config.toml
translate = 0.12
depths = [3, 6, 6]
adamw_lr_other_params = 0.0016
Rows from block 8, named by matrix and row number. Each number is 500 + 25 x the weight over its row's rms, rounded and kept within 0 to 999. All counts start at 0. Numbers have three digits each. After the name is the row's rms in percent of the matrix's.
# convs0: reduce pointwise conv (model.blocks.8.convs.0.weight, 144x288x1x1), inputs 0-287
convs0.92 105:466517507506497501501522477497490527535495520487493525499495498498499516509503515449526486500486516450503490483497504540507478459467504492538481500494500456509510495464521486498497525560525502450516496517494493498506512501512476553517511523506536480494509469503521472491500484480506533509535530543512512456521544499521493512491512493523469501463495481502488510443478523476464468493506557476495515518505500469550506461488478474446443483502474502523456506541448507477541493466496562477521458527510494563534467505499490504484475517486504533488515542521458495508492464465472481478496506530506497479488512471488514497489520531528513508550521463552470532569468485482509522490536494504472473492488488500522481457527496504507520514528473534490509482495480492505472572534564457500512497541515508500475491521507489503457444476518456528555473491503484529468489507505485493505
convs0.93 104:503498499508508493507490522527496471548485507529485497476486488529517516497493478471491508562529480509485485513521529502501545487494491516462457498523449486536433490472476472499511502471555516463512494466483452511508459519462521489457512516505508521478523519465466484501490499519492467485484483542477488467500519491506463545509507462471491518498500475555488497502468503515537523484543515529451481565500537486496446436538497489479487490484501468480520504524477525445481491498490488446498518454517493514532497492473499451522501507476517494512513471499471521486461520560490473462527512489530504486489521486474528508481488486458474496490526458477480489485522507510495466480564493489473490502490486510533500476511559490512517469479533527520512497474479508528462508515481458530491515481474497478450500498503489462454457506492519496535500546563508497496503491455503485508
convs0.94 093:555499522479522472507477526520501460509528509519481471485490484512480531471485466495522462500482527526506559490471462495492465474500541502514494515507501490505485501511503473497512517496487489443514477499491498477513500528498497506472453479514505479474517499491514529521491507504535514505530512509496553499443448526519481554543495496527482522522486465538494518533504509478485457525524506523513505485523487528526495480547529482494473463514506507513494537512521533527523490479536534462522551502513525501474524505447508510459493513541520513490543468502519509478519514494506472488464521504483469508540459497550495460509496472464506439455524498532506494516457491465488488476506502499544474507522569497487540526517494527477501516535487467535498492568521500513488486486519483554513508537546497485543510566495550515492502503494502487552502521497483486527530532487524465533
convs0.95 104:517463487492477463508467512486510518499472503532454509521525484506536531480535514501471531475545497534465504521506493523508537439462511501533499493463500501515489509442468516490484462508520482563482553556476491537542538526473489473591502491543520504490528501505456539475483492520497520512470557500506470474498480498535510515540509488491482513478505481480523490501505438529488459490510478544468487518515471528547494576535464494515500474522521490505487524483521492494491517553483504511521487505527495513498484482536485503507498509540498509488515508512526528481511541507533477536464525519542489469482489509513497500539515497494460552455504509491524503478487508496499524525517510477513528544449514518510526439475490512512498457496495535484483533517474538491494472465520483500497499482482500460490516504526481487487495489500493523518488496464533497547507541494519512500
convs0.96 096:522506471513476538477453521526494511500527561471490517470485483536520527536474489478507490536521525481503496533483523488478524508506453492483503503483528520494490525478502496489482527563537486513538558490491476555518487519533461489529501506529506505481497503525497489526497503499515507520532480469532494485523524493493469493503492485513515544491482502497516511527521497463513502498500533468552515523463510533498504541563445482474490519514516488518533552514475576508536480485521477543547499471527503515537491487495494445438473478521502514533483528510498487517542486500475469522539512505487508462520510499467489508531520470463465490440514508500478482513504464504509479455455468486460501523521477468550548441480479497506490503478520532483495509501502514527537478516509545497477473521471509542496484514519472490500515523499470504495459516460458521528518494496482496511
convs0.97 095:465536550503500494495465482465486521524506482539543512476501543522494522501476552512493494503512490506506510488465495519549499524513468489471470494501525508462519520497472493542536478491502489475510487492483496494528528496522486515447496481477547518502522514518497483523530523562501497494506526501489517447502504496532455499545507520547479488532520538464523456471534498504450479514495525498491508518497496511533460502515487518519513558497553474506511504515464507497522504497496519515503522494518501490494516520461501489489518504523442484526519460479569548508513457495500488470502534483478500544476518487494492500524512480502524534478527480518540548497519495493515462525518511530505474507533569458501447480521481504552508567527480522505502475515510506491535481486449520494524476499506497528505510471510518452508475525493487457562533485473540536513505456528504462508
convs0.98 103:521490526531489498500497491477498489495510503475487478507467488506477478520513505525474506495496492485523506516510502479466478499530474486494522476485530500512509543489489536488474505460482534461483480491482529577495513415533522496424498488493467473517490471484484485466491499489502451498506495469485509473469580503541476496449484482487473490471522476472490521538483497555525454477494507527515476501500550512479494557472502528520530505520560477512475544532551495470528543486471464489504485524518483527534491499479498513469503540504515466505507510510511509481512482461455509478508453522445501518519481539488467511523511495507486547531503499498506506490460485477463456498518531475478467473539485499506507479479499526508478541495464513463500529470486461475470523537456534508476495498499523527485498510483497491517470477478499483484508441524525519526522497521479509539
convs0.99 104:451473496526489511464506482484567513520522494481500505519465461481473501491508494458492497511447504495484487487512516477515532480523528480520480496489479520526541524494468485548507502495491537488515477471505516458483553515443483549534539526517513513507503475467510475522499452514481500465505498494484462503531501494497490483508490481546512512469459489534503487462484532477499454500517519493499490548542520470517501532498506445514488502494511512561583470545500463466497518515530495507511464485497506474503471450486450468466514442537496496487491549514473558473534505502507494477501498484486560461509474499510487519487502492480465481503484486489513502440466505491519476532533492523472477476512470480529493472522547506456490538503547488489507504494505497477496507526494500493493493498499462536497491474501559542489469474503509489518478462549516507517492505510493473496
convs0.100 102:506507529507458483499493512505464499491510516493477529546508494511485479505546501465485494493492525488459513489490527480543523493538508447513520540548454498472559498513521502532538497484434529488512530481494517544460484521487500502510499467517499527456497506516463478472515525531489535495501497527490474510502543533529530520466496465528504498529494513507483491491513461474499483548526476522557451521478503530498460495476478490517509503529524453471513475448503511496520544527503454514486482523528490525469479501521510476487519520499514525504490471467482510488461507515512459449496517487500507497487503497508479485486483533510487472454486557548521512477463515476537491518506550503502443534491492489492523557480481503548503497490480483461491527464503470470491449486494487482464507517516476499482543455516504477546496513511475514500497481502559467544496486562506508507
convs0.101 096:530482480474450452484519501536474478518452499468472473513459478550499497533483522521492527553495510510489470502492472500497444517535509502488505513541447522512490479458517473493463517504507496534568511480489483520512533513498455529526545457514521519486505485494446490476480460483523489528541449482537509565433450493504501507492497493530545503541479480518522482493464490473468559510480516548493481476472505516495513517510531503473479508500496495498510490512525505521477518488521454458479512548481521505553496515517487531473498516505509480521465464478474492480507491516486553487506511524522515447503462492505476515489509523498485533520495522520480492474504499484530475455510517455563454509488507512444510478488493499507507509517506477481503543506493448491472490522518505516495509468503518491453485504503525524487533523496526510481489504480509463481488462513513509507
convs0.102 102:513465493510448528483537529521480498493463530499482469520486471490545543488505448470486489452456455488509509485477502448508482526491466484490508495531517502484489491456488495468510514448506519524499503509492474534512485429472527499537471512504505538526487495478515493505537524502478500506468527488545521465503519517479478490521499513492527516493490505506508509494482512502514509477449526419512506503490491466464521485521443504490532497482482495529551553460521499491485490495496481483501518517499509488490541491516519561520545463521474461475510524499500520510523499506503487507483503485477507470460471500531513501518494542487470527532523514419498494507503494469475509465481496497463503496519505530481487510493492454512545510528515501540532469462484507518522507489473514494529536492507467415488473484473473476477485475494537502496480488479560513457504557463506500489
convs0.103 103:504494488483477504495532500516516499504525488499474502502478484481492490517471506481530498512520478473540478464509531544501491505528519466496513513480506493497505504458547472498496460577497510483511495545484556479476475502566456510471534521509513517476467507490483460503524479524482468518482466547498547505486488547493484527532486453498539473525434507513494504525525539466448481495525531484528480487477457520546467508519483486487497500499501530443514518500442497490494477490491488480506480506461502525475523492440538525484539496484469511489508466537517502484481494509483476508467525519459481474492493528422482492491486523491472485547515471534501524488461523478512497512505510473459464530521529541500530513518514504472517522518467518506483464510534487469518482503544520501478509535515521472466500484529520478509495543493483477535516462504510471533464502538493459501
convs0.104 106:509521504455481559468537473506487480459506497472489532493474480539523490485488498513517493450485480499519484519520527516508499489470561516502481494483478501559531524513468489511522462531524500464521525499487492458500490473485508484492553490475465477508514554498477503505513527483506482507474499490504460546535510512494474449502491490507520511474546500502498476498455515482506461512521524489484543500469507495459544510527464488510503483526493509450543493516531493493492469499491564509499522498484500486548497501482501509458542492492475483481554474473532493541542498527481502473506486529474534479561564475494500470521511475511497499521534501522478478511472513502475497486502447517531478565503497468482450476519499504473516521506501502481564487533462486514493500539517472529451492493495469481529505473510527500528502487488491506507483494480524497458513513494515582539
convs0.105 107:491521473556525494483496477516490500481499494497485478486481512493492492509498508487502524518512494490489476478524527499531473494500483494510491543514484516468505501536556480533518468501467487474496529488479486506542472523528548533534505500527510524473512568514484453525482526488469530503482508504495484487498491480499484461511485461486454555508470498532507558504494506488532515493508540459508521496585486484500513466518490465509479502496481485474562466540480526451493539511466533506506464494503524519500496431541469488512520516505525483504494464516495487501483563525513459456513490480504500526482516495510496519511471505490520526501463462498486512526446497483477517513539465446492443500475483483479502515507496539502517482472501543533479527508471491546492496499473500498508478523475480517490482467456474453495514450489518488507574495481512466522516497484470543456
convs0.106 098:558451480461519471482501479478482451528517523504537469462473489441473462485491476489527488526489540513498449509504523458550495478506471512494460454486492490508490565534491500521488476532473481502501511509488491523495513537514534490543504513498526506484538502517502489542513500527489518475511481498491500471464515485537525484480560522440540528474505498468495460507510470492504531501482474519468494505500502500444498498499502453540453456539504486477476487486462522472489502495477492501549476487499511438509488484527496471512500568461494520531532446492506494534502484503476468494530502509494523480462491526484500517491501513511483519451504500502495495560498476475520534464529528473503533524482496471550478489456515492507473497525473450508523506562480475500442493493486518528499494498518529474501504507499491535503485486511501489477484523497484467493483487470534504510
convs0.107 095:486511528496472460439472492515450479485506453505487488533469503464494531508469514495497500454449490536524460512494463507469493507482517484487516492500520506434484517483553489512496482598446478536500501493515423509507451502546494514471515520516517492497492478482530517499459523506491550501501474486471519464470487506509500505497520514479505548447472463483468490477512481501484488495487503481549472516499469533552463522501471506486506519498508553458519456499484492465475494460512491535507482511478513486457467480497494504470514508513508503452510481503454497518487464461505486524486480506469489493477474476450494455495487511539501477552500494491493488526518520490500502521466533530505504497498526535512519525491506491500501480496504517502512534500515495470495504503453500500509477502504480476509492484502492471527543476476492479492547427490547510514480493531463454517
convs0.108 099:516472503486472480501478475495468522501487512485525473487532505510512493507485525521491478481486467522512515545543513495461513529529554491471493530490465507512507466536561506524509504504529513536489473543478522470489467462462466529494494495522467541522507530515536498522486496522506504525523539496477461480511527521531449506491480527517525483481496480522477444481516494473494499532444540483529491487488462498436472483526492499514516484466486520505505520556440541471534515509444465479494508527458534480465463520489488483527504489506491518498516500504477500485518489514513494485502522490471454502468488531512498492486449532431482533477475477450466484492535501508499489527494543525493514512490519528495501478509509475486531487505508528481463447464523488463512552503478486524466534504515503502554486523477463472480522500495507496545519500509557503454503498494520460499
convs0.109 096:461483506494502495457489477484491507479519538535519486516506488528472497512512481502502481498489496512531462550506517486497513579499530470471519526513504506531482457504503513510541502530510490527510498527482480499529505532517496506502490486510487506538488513497504483499494491541500550499484513531498461530483543496475506475509513500465518522481525475511444474500496480488524512495512504491450523474506510519511475483571485494513473510472479505474534511528527483451487501520498453546525494520520503498509521483497519482514468498499525476451501504569517467504487507515492511499491501524484464496502503497455462507480444517488474493458465537537498521500466496496480474490510454481503490493530514481459555519504492510496468468452490502455521528506509555546511549465490506496523547474458535506498543530469437501472508504460474491485582468521483499565465540487480473503
convs0.110 096:487509540547480481508488495523505474481460517518492520537481527488482513495507514508532557512522521492500507506500476506509490498507482560461461471486479515491524507523520548445498493460490502494528516515492507486529519439547532501513490494498508500522518497513553534448506488519503506511513492491506475517491498500489493475507517535506524456498485500483506460479504490491491519495476551530446479486509477476469498512517505525453485484484464525534468521485471509532510492504497478537574477532485493480509464538473510575492516462503490575464498498493462531496529498514506513462489512495491525504472524532458487461487482493510514480504520482492527549478501469510519471556511521514463483482492546505487459555499540517504531528517508498522500471489475537481550473552521514536525513524515484498527526492429460520497497504472539531459517517493516499498494509511475489531
convs0.111 105:543526482535459545480491496520448502550542495522485521524499494474485486504498488548456481549496499510456479486525521483497510472479497492484500507515490499477482552444512534457470471544562492489466485507514498523520480486476502495517520493504495499480509492503508520506475499512469559502525455528482525462509487505479545456538514461499481528536538498468501530497513527515485532466478477473493505479530469531512467488495501446523485484504465558480535497502494513510523505498524482498478464508503483484498457505491488549467534511496502493437512486491551484478436498572494504468499468529519506534522454507470535487544461483483459488456557502530485486532492487496491489495535523500464450519529485466459503504490529507514498511521521485475492501522479489518477482504544479498535474481488498491506463496501514514510509505527510508486493484529504464482523490482467498474
convs0.112 092:495519516526467490506497498480458520497516547499515505517487522467541501491501492488490483489474542479480513539479486486536518561492454498505502536513497521511471490507474494510540487456522467512509502510513489500497519494493525541479495512507539506508482491513536521512558500546486503488500535549567505501517516506499524498499523494448496504542489476494531458491478491471496509487515515518494515544449487545517495510479510480517526476482475524523520494548506516470450510480527509500490507484517525485486556515529577467516483473539563577506493475522502504520529493456496509478505467494461565523478458491492496470524452538519488514510491540512525543519510514515513499529506493510481516507512432540504489439516503522487501537465525489513468491479521544515487518525459547532506495467491535477511522494469502462492498465492499510478465491472503521491541510515497487496
convs0.113 102:505469491486484551511528477490512505506559519465497515524515493505565472531492517522472502534514509502461514543540493519492511502525526499493495518497475501528508516491514478487491473531494527484504520524461504491494468525522456497526513502556485525478478508512495522491541509474528504520443535519582500507495554507505489449488498487511503488494513518467466490488506470501511515534471522500527501495477472534523488538531518479512504525504454509462461515452488480522540502502495531495521520462422537492493494488458507549497504478477518499542525487539501491524511506508477490502522509487538493471481450497456513489499501549534515506523518472527470459490462521509502466481497520492512486483478527481452519502500512462503496484527518454505494461490561519516443477491514511496462516472474548499488566492514478546503538529496483483477542493483491472484541532495512490510
convs0.114 105:524564504500539470504495492475488507502530478496502479495498503442524499496452492481501500530518505504450460499524553497492489447521454525485489516490464515501533514491469491439504506485493511523494579527522532495495511510494499484520521460521494536518446498524436471531522491488472507528521509540490510456498487527525474514526501472533485513457483522456545500529471502508528497496529526494534519520512506491494519492495526523457509475537558512487486496477475530519493541511520532483527502484486530534454517521498506508456534535493483476483477524482491523455481489514500480482484486496586517497518503497496512470517514488484526511494462480475495486516509479514497528541500484482460497468500555520478520486455483517531496570440483503495502469541533512489507496519513483507530505524513518468502530508540482471486497473497470501494492460487475492521488521514551514478
convs0.115 106:468557514489513502470520510560512504453473502467480495491487484514507483513513464511497468524509529504504492516526499539467522451527503499534492537489509523524499495493506488526479486525461500524513524463508503558505478471493530501506508510515544489526545474484479461519520524456481467508510507433511505480499483488487522494508507484525455496508489493447502512518513502512488482512546496487507469501484528452443503520482529537495497527525501505519538499527475544507498527492515486478515518514519445510501586496498504474539525491483512501479526482459456492489456483507471502541510494497510512519510533495527509512487508508514515500507500432468495486476488499499513513529476504462470496513502509531468522551506507502477493493538559498498463541477527527523478484502446513487483496488510451501503474527480493504536536479548556479518468469517552484444529517506513433532
convs0.116 095:499521491510477486483468523502514511506508467488522462514463489483525527529486566518514536500486522489468540560507497470514510618528484498490468568479481523477511518482522493477507509534531458510469534515487491523507517505503534469508496488517482452536511503489485528494510454509523480497488491485529512487506522507455457488490531488453488529550511481507525478509525464484486483512492519480503497496496511490537509489506454497488514502483458477495468481469489525475503486488531511496518485498547519495487460508450505485510491488472529504530506498570493481477477513509496511477448548478487559523525474492438484526506530490513488458513472490525538499501502463516501486494523488570505521509498515491474538487504482508547485517525487468476497497485528534487503514500538515468524472495495465486499493470552490506514515502458461512470561476517470500507521504534479516486
convs0.117 103:492524481478505534538494475450504462509537472485474476499508464481524536504503528498475484484519477496475496528500478522476487520469491480507504507510477526445491450537511524534506486502504516497501505513498512436594484477442506499516486465493516484462515469479500485498545490506540490513460479516460542455474489559488498486522451501556493522499512505449500521503485580474468508474506551532506481502495441497464509502537542488487536519501513481495494524483506499480468537517518465511491508498440550542501498458485512506502474507534486512527520509522503479502499491494507521535517468511507469534518470515501504481502508520506531533479481461476502500514483518504471531541518478469465493502472499459475483489510516495475492533525503478505504470491508500495480488517523503477482489564489516471518462490482497456444460506500473503502524486493505507496507465547459481471
convs0.118 102:525554502499546474493524553442487488546513483530496476536502488494493493503501519553516527514506472480501510511454542501500511470482512483489504516505522489514494515523502490486491527463485501493524528480521539511488517488536525508475515512497509480503501489513517491528507503503480484504513494465474539474507469497492502516499492491491530493510508481503483511495536526483469503485508494503510500498524471503529515471568534513509436539495503478508504513513501482497523500516451502489489548498472620515481455451484557471466492456465478539482485494475517521488558503493478505553513483493519499483483492493488460502509494509488483465490494459494504477504541497500511481442508524513481494483528475496554503509515531522523534546545541499492518512481509464516491502486539500493459469521498491516484519535500499487477514514529498546530479519480491475570493440567506538454
convs0.119 099:563477489505509529514497447499509485507529512485504512532535480517519508473509495476460529492512481513512501475518469478513552530504474462510477479479579462491493497490518490536539512526483499462514520536478478519473504530502509491492523463486496498481515515532468502507487496482487498499495482517490523477514481489536513458489461471508497506531500498495533535496532462482471494477508485463517497502450536435523528556444501497481472461496506486529534526480493531522502497482508498543479500465502475488454515538501516474496509496476457530468508538490481469495502500466489480474505464504534465505457516526470476488546487500507507505492489456485444497518505508481448508487486532493491505537493536485477512540512453480454494507581502497528474490460523508497479484534543451461473522455470497522532476471509531484494510472537517480496518531442509500503468503504486519477
convs0.120 099:495538501508509501478486514516486453489484489532470524501478533491462492518500506469468517531506508487464477528536521475476509465499517525490519522530492487477522458501456475502512481483554480483483508530503480496477472503490456559525478455492500494563483430497488493519523532486524535491520471489500516539470468504494520536482500501480521485540499502494470485553471498479504487465487489461466478521485483485554511501524544489483469480503554482485540487471501516488485484459508546563444477491491548493520501490499495493511468470497510476515498487475546479496485501470497568521488519515445529517519497464486486515498494498495488528510500521512485550511502479532494475506559492524447495498502487469456505492532508533532454486483510528485505480482538520501506534535464500521544506502512515538495506520479495508514532553538471463499541452516489542501515483486523484491
convs0.121 105:523547531493485467506464482519471501487456488499515511517497479455485473503514490474491496497499516470537474500502498473524537488486477499518457517544479497515476487492511497514516474489492505504494499490504511495525491456502469541548476530541461497501547524492493488543502501551491549492467481499517482531474516497491492485509534496495537484520478478551528464516551455477546484506536486536486518501535537531487482480493497480471536496466547519458492466487512514507489523493502503468455469464511478487504472490500527555534540486525499517514487495483553522464502490501475440472531498512489485552468490555526522499532517530525477572528514538523477461491477497467477528507479521478506460499520518452495439499521497453486496487526487502467497482505483527460513509529463527483523488483501528504484540496488501478484475567511499484501518485515455506526507511459506509481
convs0.122 100:427449551474562501472481491523471473514484520505492477487519502530508470521536514483486509489532495455485493482483455500483509493502546481514474443516499476518539483472446457507498520526522474509477481501506480507493523522461468486494462473521514499483533528499493495438530500501477514504463489473460479454517448478452467498497554500478445540486519495532474496471511533479508476467516515500558498497497507488548480487496498493506512465477535475472511426508483519517485495497512476488449495477539508495496492517490469532500502468508544521490473500480460512530503525470501493478508495513470511489518485482476459511482481470505512499530492490522523490494503495535467523529514468500505497459482485476494547505539473511495492514450507476504485492505555506471481487505477465488530520480478510517516538467511573501522485495466490508520468512531480475496509552530485518494
convs0.123 109:471477528518485497508488499480495496503528537562519483506527524504506493439492498497493501496483570478519509494531538466537495497525490484513541487481509502520509533501446558549471463504480475466504494491516505489484503531509477527497491538499505503506443498541521500490482513533481513542554504489505501535472482470496529493507493495472526514514499501536460480502476533493519564523463496491509509535457477495496471550574503479517513521510485489487495511491487486511544495464507456507527521466493543466522526488484498546508493456511480515525484482509543495504495540519495466505516480509558484509480505457502462555526529517465482517491492522537480518496471491493532507480500490492509471489510463524520472472513528504513510523573530469461489505520512493459501524519486494515523453487486509509513496515475482534507492552536494514529473512489477506554491430483493484465
convs0.124 099:470503485476503502483521482500466497549503537499517489468499492510500442522545506468495474504464578498525513511487504532485518512504480471505506500521471473479514467527508515472513495542492505458464518508507510490471460500501498533472555523489443488529490495470519529465479485503450488475468547507543536472530476506490541489466533486488490501493524479508528494518469525449496538509516511469469514511500456525523517513538473530502533520505493510486484505521495526520533477536456441513484555464504531470523463467458492560498456451477494500530496544486501498471542522470533496532495484488478472507477510510522466489488454514520458509530472553507472556473466485497487521492511497513472498510537486486459492504487515477499507498484501501497553452507515484533507483499479506519514498533479500515508540479518474499490503500504507494557475507500517482477521488561493490524
convs0.125 105:483485453428457496519485543499476468471511497523468532500523496494516528482505510501510498475507489480542531519538515473496498466536492515482476469534509478483479522501497532549484461507489509550486510453520488524503554493519513505505516547487484477533538498507535496500517489516518463520521477500500498456509538479494553490483542502477460526493492535525519461499500500469541495478497469484472489503466539504542538491480473522455524508529482484516468507521553557476522531480522481517497500541532488508522497496507482516492471466512470481509523520508483493477487509527515501506507527498514522530512520476485504480544538520558504459554532476504455484521501475549473507521479532481497480509463493511527514487541499478459484529456503474476508527521473502466508481499464502573534551515493501474489515474523500474484473468506531469495470464500495505459517490491523536472
convs0.126 096:538515525508453500476481518495463504470510488497487535508467491466491476527516535497445466520498522497499470514492533482511479440505485492475472496517470496441528492534501511528502498507492496508473507515509476499492515501488505511526482495531490551526492501476458480464511530512521521513532486504484525501530531547509517495525473563504570510544492531504527533526487478527517526524492478503498558512489517479489520465502468491466477550541491502505507467507450529500469486490488511548513455495489477491519490458483513496473468479502465541541505466500498480483509570537565481485512487482505495498476470521494511498518516481485464547536471531525496494483535498492472505504520495535508531519488507493506509499461491497474514444527504507506505525565534475468458524502517498491493441440519529504510529486467486501494523513563519508471530516508465497450482503514477488486
convs0.127 101:500464548534530533559459503599471498491469481483542516488480462501469483481528508523497530469486518514522505468499580447537548534451557545497527512517533534515522469475491486504482442541497492513516516490511485501520506469516503505475510494528478484525473468495473460499527505526497510498476479470497522488522481454467511478487514506520509544484528557508519481478488465531522510495494506527472497520544483486478499483472503510478503531546521494489474522490522475489557504495475551478484483486522504491471485523495521545484512516453467494498486503471511516497468468472522539516499520509529468498503466475472502460480502536486493502508502537503509494528484496512479502486501468501487520522492512500476500511533474477475503503490491545496473499484483513480499463514502468477516472501504469512479505473510460492451468522508489548530502528496514493486520439497458471486
convs0.128 097:445500513500542473461490527552442475460519481514490506487587469528488487496530519473471484499480474511485498515508505564530486485488526509520496464494508466512511483472543526541475500459520514558475497498529511488544511509467504503489523471488559446433480474435474502479496471493509523472514501520539474534504492493523490496491455496484487476502524505494491512500507489506513497469516483528516518504524489504461493461506520498525515471439479546448505509480478476498511489492472479493507504505533471486468537472482499490519481485526516484484541494475509495502525506550524524525468501551475497531494515477493493498488510498491494486524465487499502443496475538471512511520479547521486495480497513521506502477515493534478520482499547520493503461436465499478510443497518469478497513517528502492478486492502489491503471531528468526553510527463515503474463518526519465495
convs0.129 100:476506542516424519496487516509490505564496465485498452498489491490481512472520510553464484488497516496515454511542491507500507473511463502469468511502535476503498505511498529521522554553548496495476482506475528528479507503448467492494462484478502507528473494463492535470501515562521459498489497521527481478504536430501493493510545509492531507534513481501518514513554478509466491511474506466485521509469511508549528514508495470481490457485520530499472513504547480500491513499523497499497533491538538505497517459504508505496529496496503511512434512471563493472512482505488502467444491488504490488541530496494556468532483459492494451518515521521517502502521485498518499516469495515480540504511450484527546488510473532503479532490499444497481511500525497528477532482563470484495537487503492473453508481526532454491488530515481509515478526500472534493523472483481490507
convs0.130 092:527567509472528476460511530501477492530516519469466452526546496506483520541501511491531530493498504500512543486483466504473522476474492535503471493484482526498536497511523476542553483525508502504548468512465483511460489476462510496486504471508498483526488525492542498516510494511457491497510466492478510488502530469493490513537489485506487548534503511489524508553546522508509508484491492485477470495490475487552498483502471459525503528500504496466522475554484516492504473512558483511482509502477543483481499470487492509516528499483540485498519493478506478514456534497501497498484527543549437483431495487546506561480464523465488524475496509560482521457532558505514547529523475485487529500500535522521543514498457512502502546477503494486525531485502504489490502502515454472532479505461504521516526472532503516500530487490542492481517481511518454492483557518519520491
convs0.131 094:514529497516455496514527506522475461584508472488485516506494476519458502503563500549497527512488519503470457545520534471493543485471534478466523523517539513452528478513502548510465485486501496483502491482490462554524483512483492520545457477543490487483480507497492510475492534517471505501518512516548511492493499513529548512487555476496484508516476491511549522517579540489447497514470534490482490519506482470511518513497539488510520499483534453464477490522497495534491483529517519519470501485503497502523458482511469509513505487529499497528458465505501524513523486499474516510496498524504520501519497556472515478586470478483492469501486526506488500468508528496493490493484497529519539532495502474503497523493499500509483501521549459504476516477478474537485494521489505525492489558475510489521502511515504532476482481546510513497459473523476524499569450499475467500
convs0.132 108:531479532512474481532468541543506511526504508531467520503484526531484489524492486532539484532518570479522522449482542445554455491518471518481487483525564541519486533487494487497500498548526465505513501476522498540501537484547463512519530511542485482492496469502521487508515497481483519488496512548495485498492490505507548466513490547509545432474499479511477498499511493461491540493487525532509513515496511550530504533508519480511509494515513513497510523520524485497481484523472521504505488530457439490511507454475484488515514509500503474462468505560532526507486495481487509487503527532551440493516508464496464466515509475489480482513509533503499484488532517509493468550506458515499466526476478513536519520468486513451507510518539485505474523495483513471504460506481488515513534513495501467488476512501517525463492476547480469530511559516474485546511514512484506485
convs0.133 096:485532480491502482514536521516513510525496493530528535532510474506449496502463520463492524481494481499500471456476516505529463490491487490463489500528461513489485566482502510505453508504498512542471536447517478475472526474504569566470463506518472501495506476514497477515512501488484503468481501502521453475526513536550538516485553530530498521519516461488448517469483512493519492506516530460457483499474492497522494514506470460518499498448494485551510482486451544498503474480475482486544476543517503520485471509516548488472481508488448499486516486461463495518523497487501463531527496496490497491453504540499486512476506528514484448485478551504510450505477496512524508506537489494528476506473486493466473510503517484468490493465515514516519494453491509516512497489502475539532470479505499537455487529504466547478510559451482493493469497503474494465476464484498530491
convs0.134 096:456513445508505492548496452504503493469480492470475485515487475475506462516563508497563485499534516515484493487537486475523505507464475540486532506489528487509503539523457500525463494482502518493504503504485529522498503461486534495494512507480466551479500537492491501520485442520459490491486513504524554469493510477487467521516499495454455512506491456488515488466455473505488510505494519494450516514518477477541488502467489521510483536479510477494511509541513513508519510444494479493513530461479468479478506509500454520519504514473554489440473485471489487507524503490507496501560482493508480446479489481502489525489513496500503425522501460447503479494494509520474471473447494548509457490520493496486487462488530484476510518507545456556506497504479452489472499524499507496506539475509474473459445519526487467485533490473487490540463508507484480458523484491496500478
convs0.135 103:526462487540505475477516525541505499504517491484491544488562533505515493477504503502495502500478522495494502511479541526511518519495552494497471494499467505526502483530493524482491459560499540479482527516517502503486491518543486481515499462489480491476502532490506514486480516494530507471531442486493532508498519551505454499516521534476503539511530462512515535479513566534500476536505494459490565529511493433490517521463507518480484490497518498497488545472478509480511518500522518525523483481544441508484500526463470506477518517486500552531478490458484507548502481479503501481505507519478545524511490458486489491493535491485498493514480483481455475493502496497517524525543480529538494473547480495519500486522510495529501468507501482487490501490556514480476525505522489502514458480500541516524472473529450481525531496498467514515560491446542547448553522467505450495
convs0.136 098:484497508507479507472548534524542492498499489526483514516475506440485499510495480473500477470488484458501482511493525445552509489562481475499555489525565474510513495502470572537474472501501526511490532547502470490462503538435456504416534489489455501481483539543513516525495523492479515491503492492492498512513527575542491510509503507488547486481509529471477504508498472447453492509480504522538550496518523536513491490481541479504498528491519493480528520508488497471490504527497514523500471499563477486479499505513490475486492497523534500499484494521484500471479461457517493498478506482505459468462525484471501506477491508542485523484507485465510500483508499524495481528507531532480550490511539518517507551496456508502506475493504491527515489497484471473497508524525480481520484516476509534500508497532486490511555531514475471489448509558490482524521499520508519501
convs0.137 105:511527475502443468539496511489491529510500490526465493504504553506516554529458496496509496455492485520487511482456512498492487501460508522533488498491471479468512519475516544520484504508484499431543498494494494480529493475475522490521464477484461500468533482526511506505474537483497477447482478513516497543558511500442534538512521509474478475487511464497480529485469545484521516498504521499523459467483519475481521479475530469510459497500524466544468507542472509503476498500517509543476464524504514526482520490509494480509486503560537513533482513488516477517512465489488475512476477498522484480491525527537454487492492540511532539464465504474471468512515469536535509462504487480494531511482544525497518487488435481468451496484527485481537475521515503513509493454502500496485509535575581496496494485498480486469508501537530503478480499471504482488493498469482503473
convs0.138 102:538493455500528515516518497567492518481569490527498526501550523520552473479493529501526522539506473545516554523470531488488471555469466506492494516467535500497523482464482517490500523532490488471534503480490505483529501505540471474485527592516486437478483531483506485539517519541472489529536542514491466503484498528476482521519473501513504444492506491481499506521565506497549483479526519500487497504498519489521505505488504524498508476504501477456479508509471502487537530458512537567510483485481481508515515487558498490504506475447430523529471524493502527512502498516499466455463495508520488543524493476497510477485525497508517480518501518514506447481485508500500551497530478501509474496504483493507510536519508488495526496485490532518466468479488546517494506505503511531480472476496501497505466516494498507493516441496498467514560534523475523499503521475491498508
convs0.139 100:496453511512552486499486483490520475506523464488466506511467458554518507515507484465470478456525488479528459437471533486493518545473481487508498474492527456572456486503531493489502491547493531472471531507512485481498477496499522499498484515479504493527483510463420549488493483490538514502506492495531535504519543491513463511475528513503493498499500481500503506499517522476509485508478474476482529506476489480459456539491501479531499514530530467489534518492498545473486532514515477466525446529476477491477438474457502505483515482493459511538546540507478520502475496481486510485483507476490506493505487480449502487513524498494510496489450492517537521537459539476457498475513501479501470489558512521506519469509471495480506504509497515470527494492511514495472477512553474497517470442474480511503505487489485510498502497487508472554527533487547467513487465548449528488
convs0.140 104:480481481521520481504559502446485529480483575483528510501485470511513455481488524467496513477510531528510474479484542518462534530473490524509516464501511494475470505489525505475449472492536486532510479517514500481503496478518563493524523468497480537478498490485554510491487482484518487461475491543518525468512488496481502521496514510505494517505493493453486514491497570511553523492517451499479523515481443484477478513523490527517447443485472481533513497470471524499458476481505454476492491491563490525484468492508550479526477503480551469538522521514517504457509523506483478502483471528449523479510505503543533499492499525480491492511536457471493548470501519503487495505477477538506466508517486484511502506492497479510504518495514468485492483448474499459499470483488499544499492535521508514516489481517542447511510476473465491534528512472472484487535512527463501461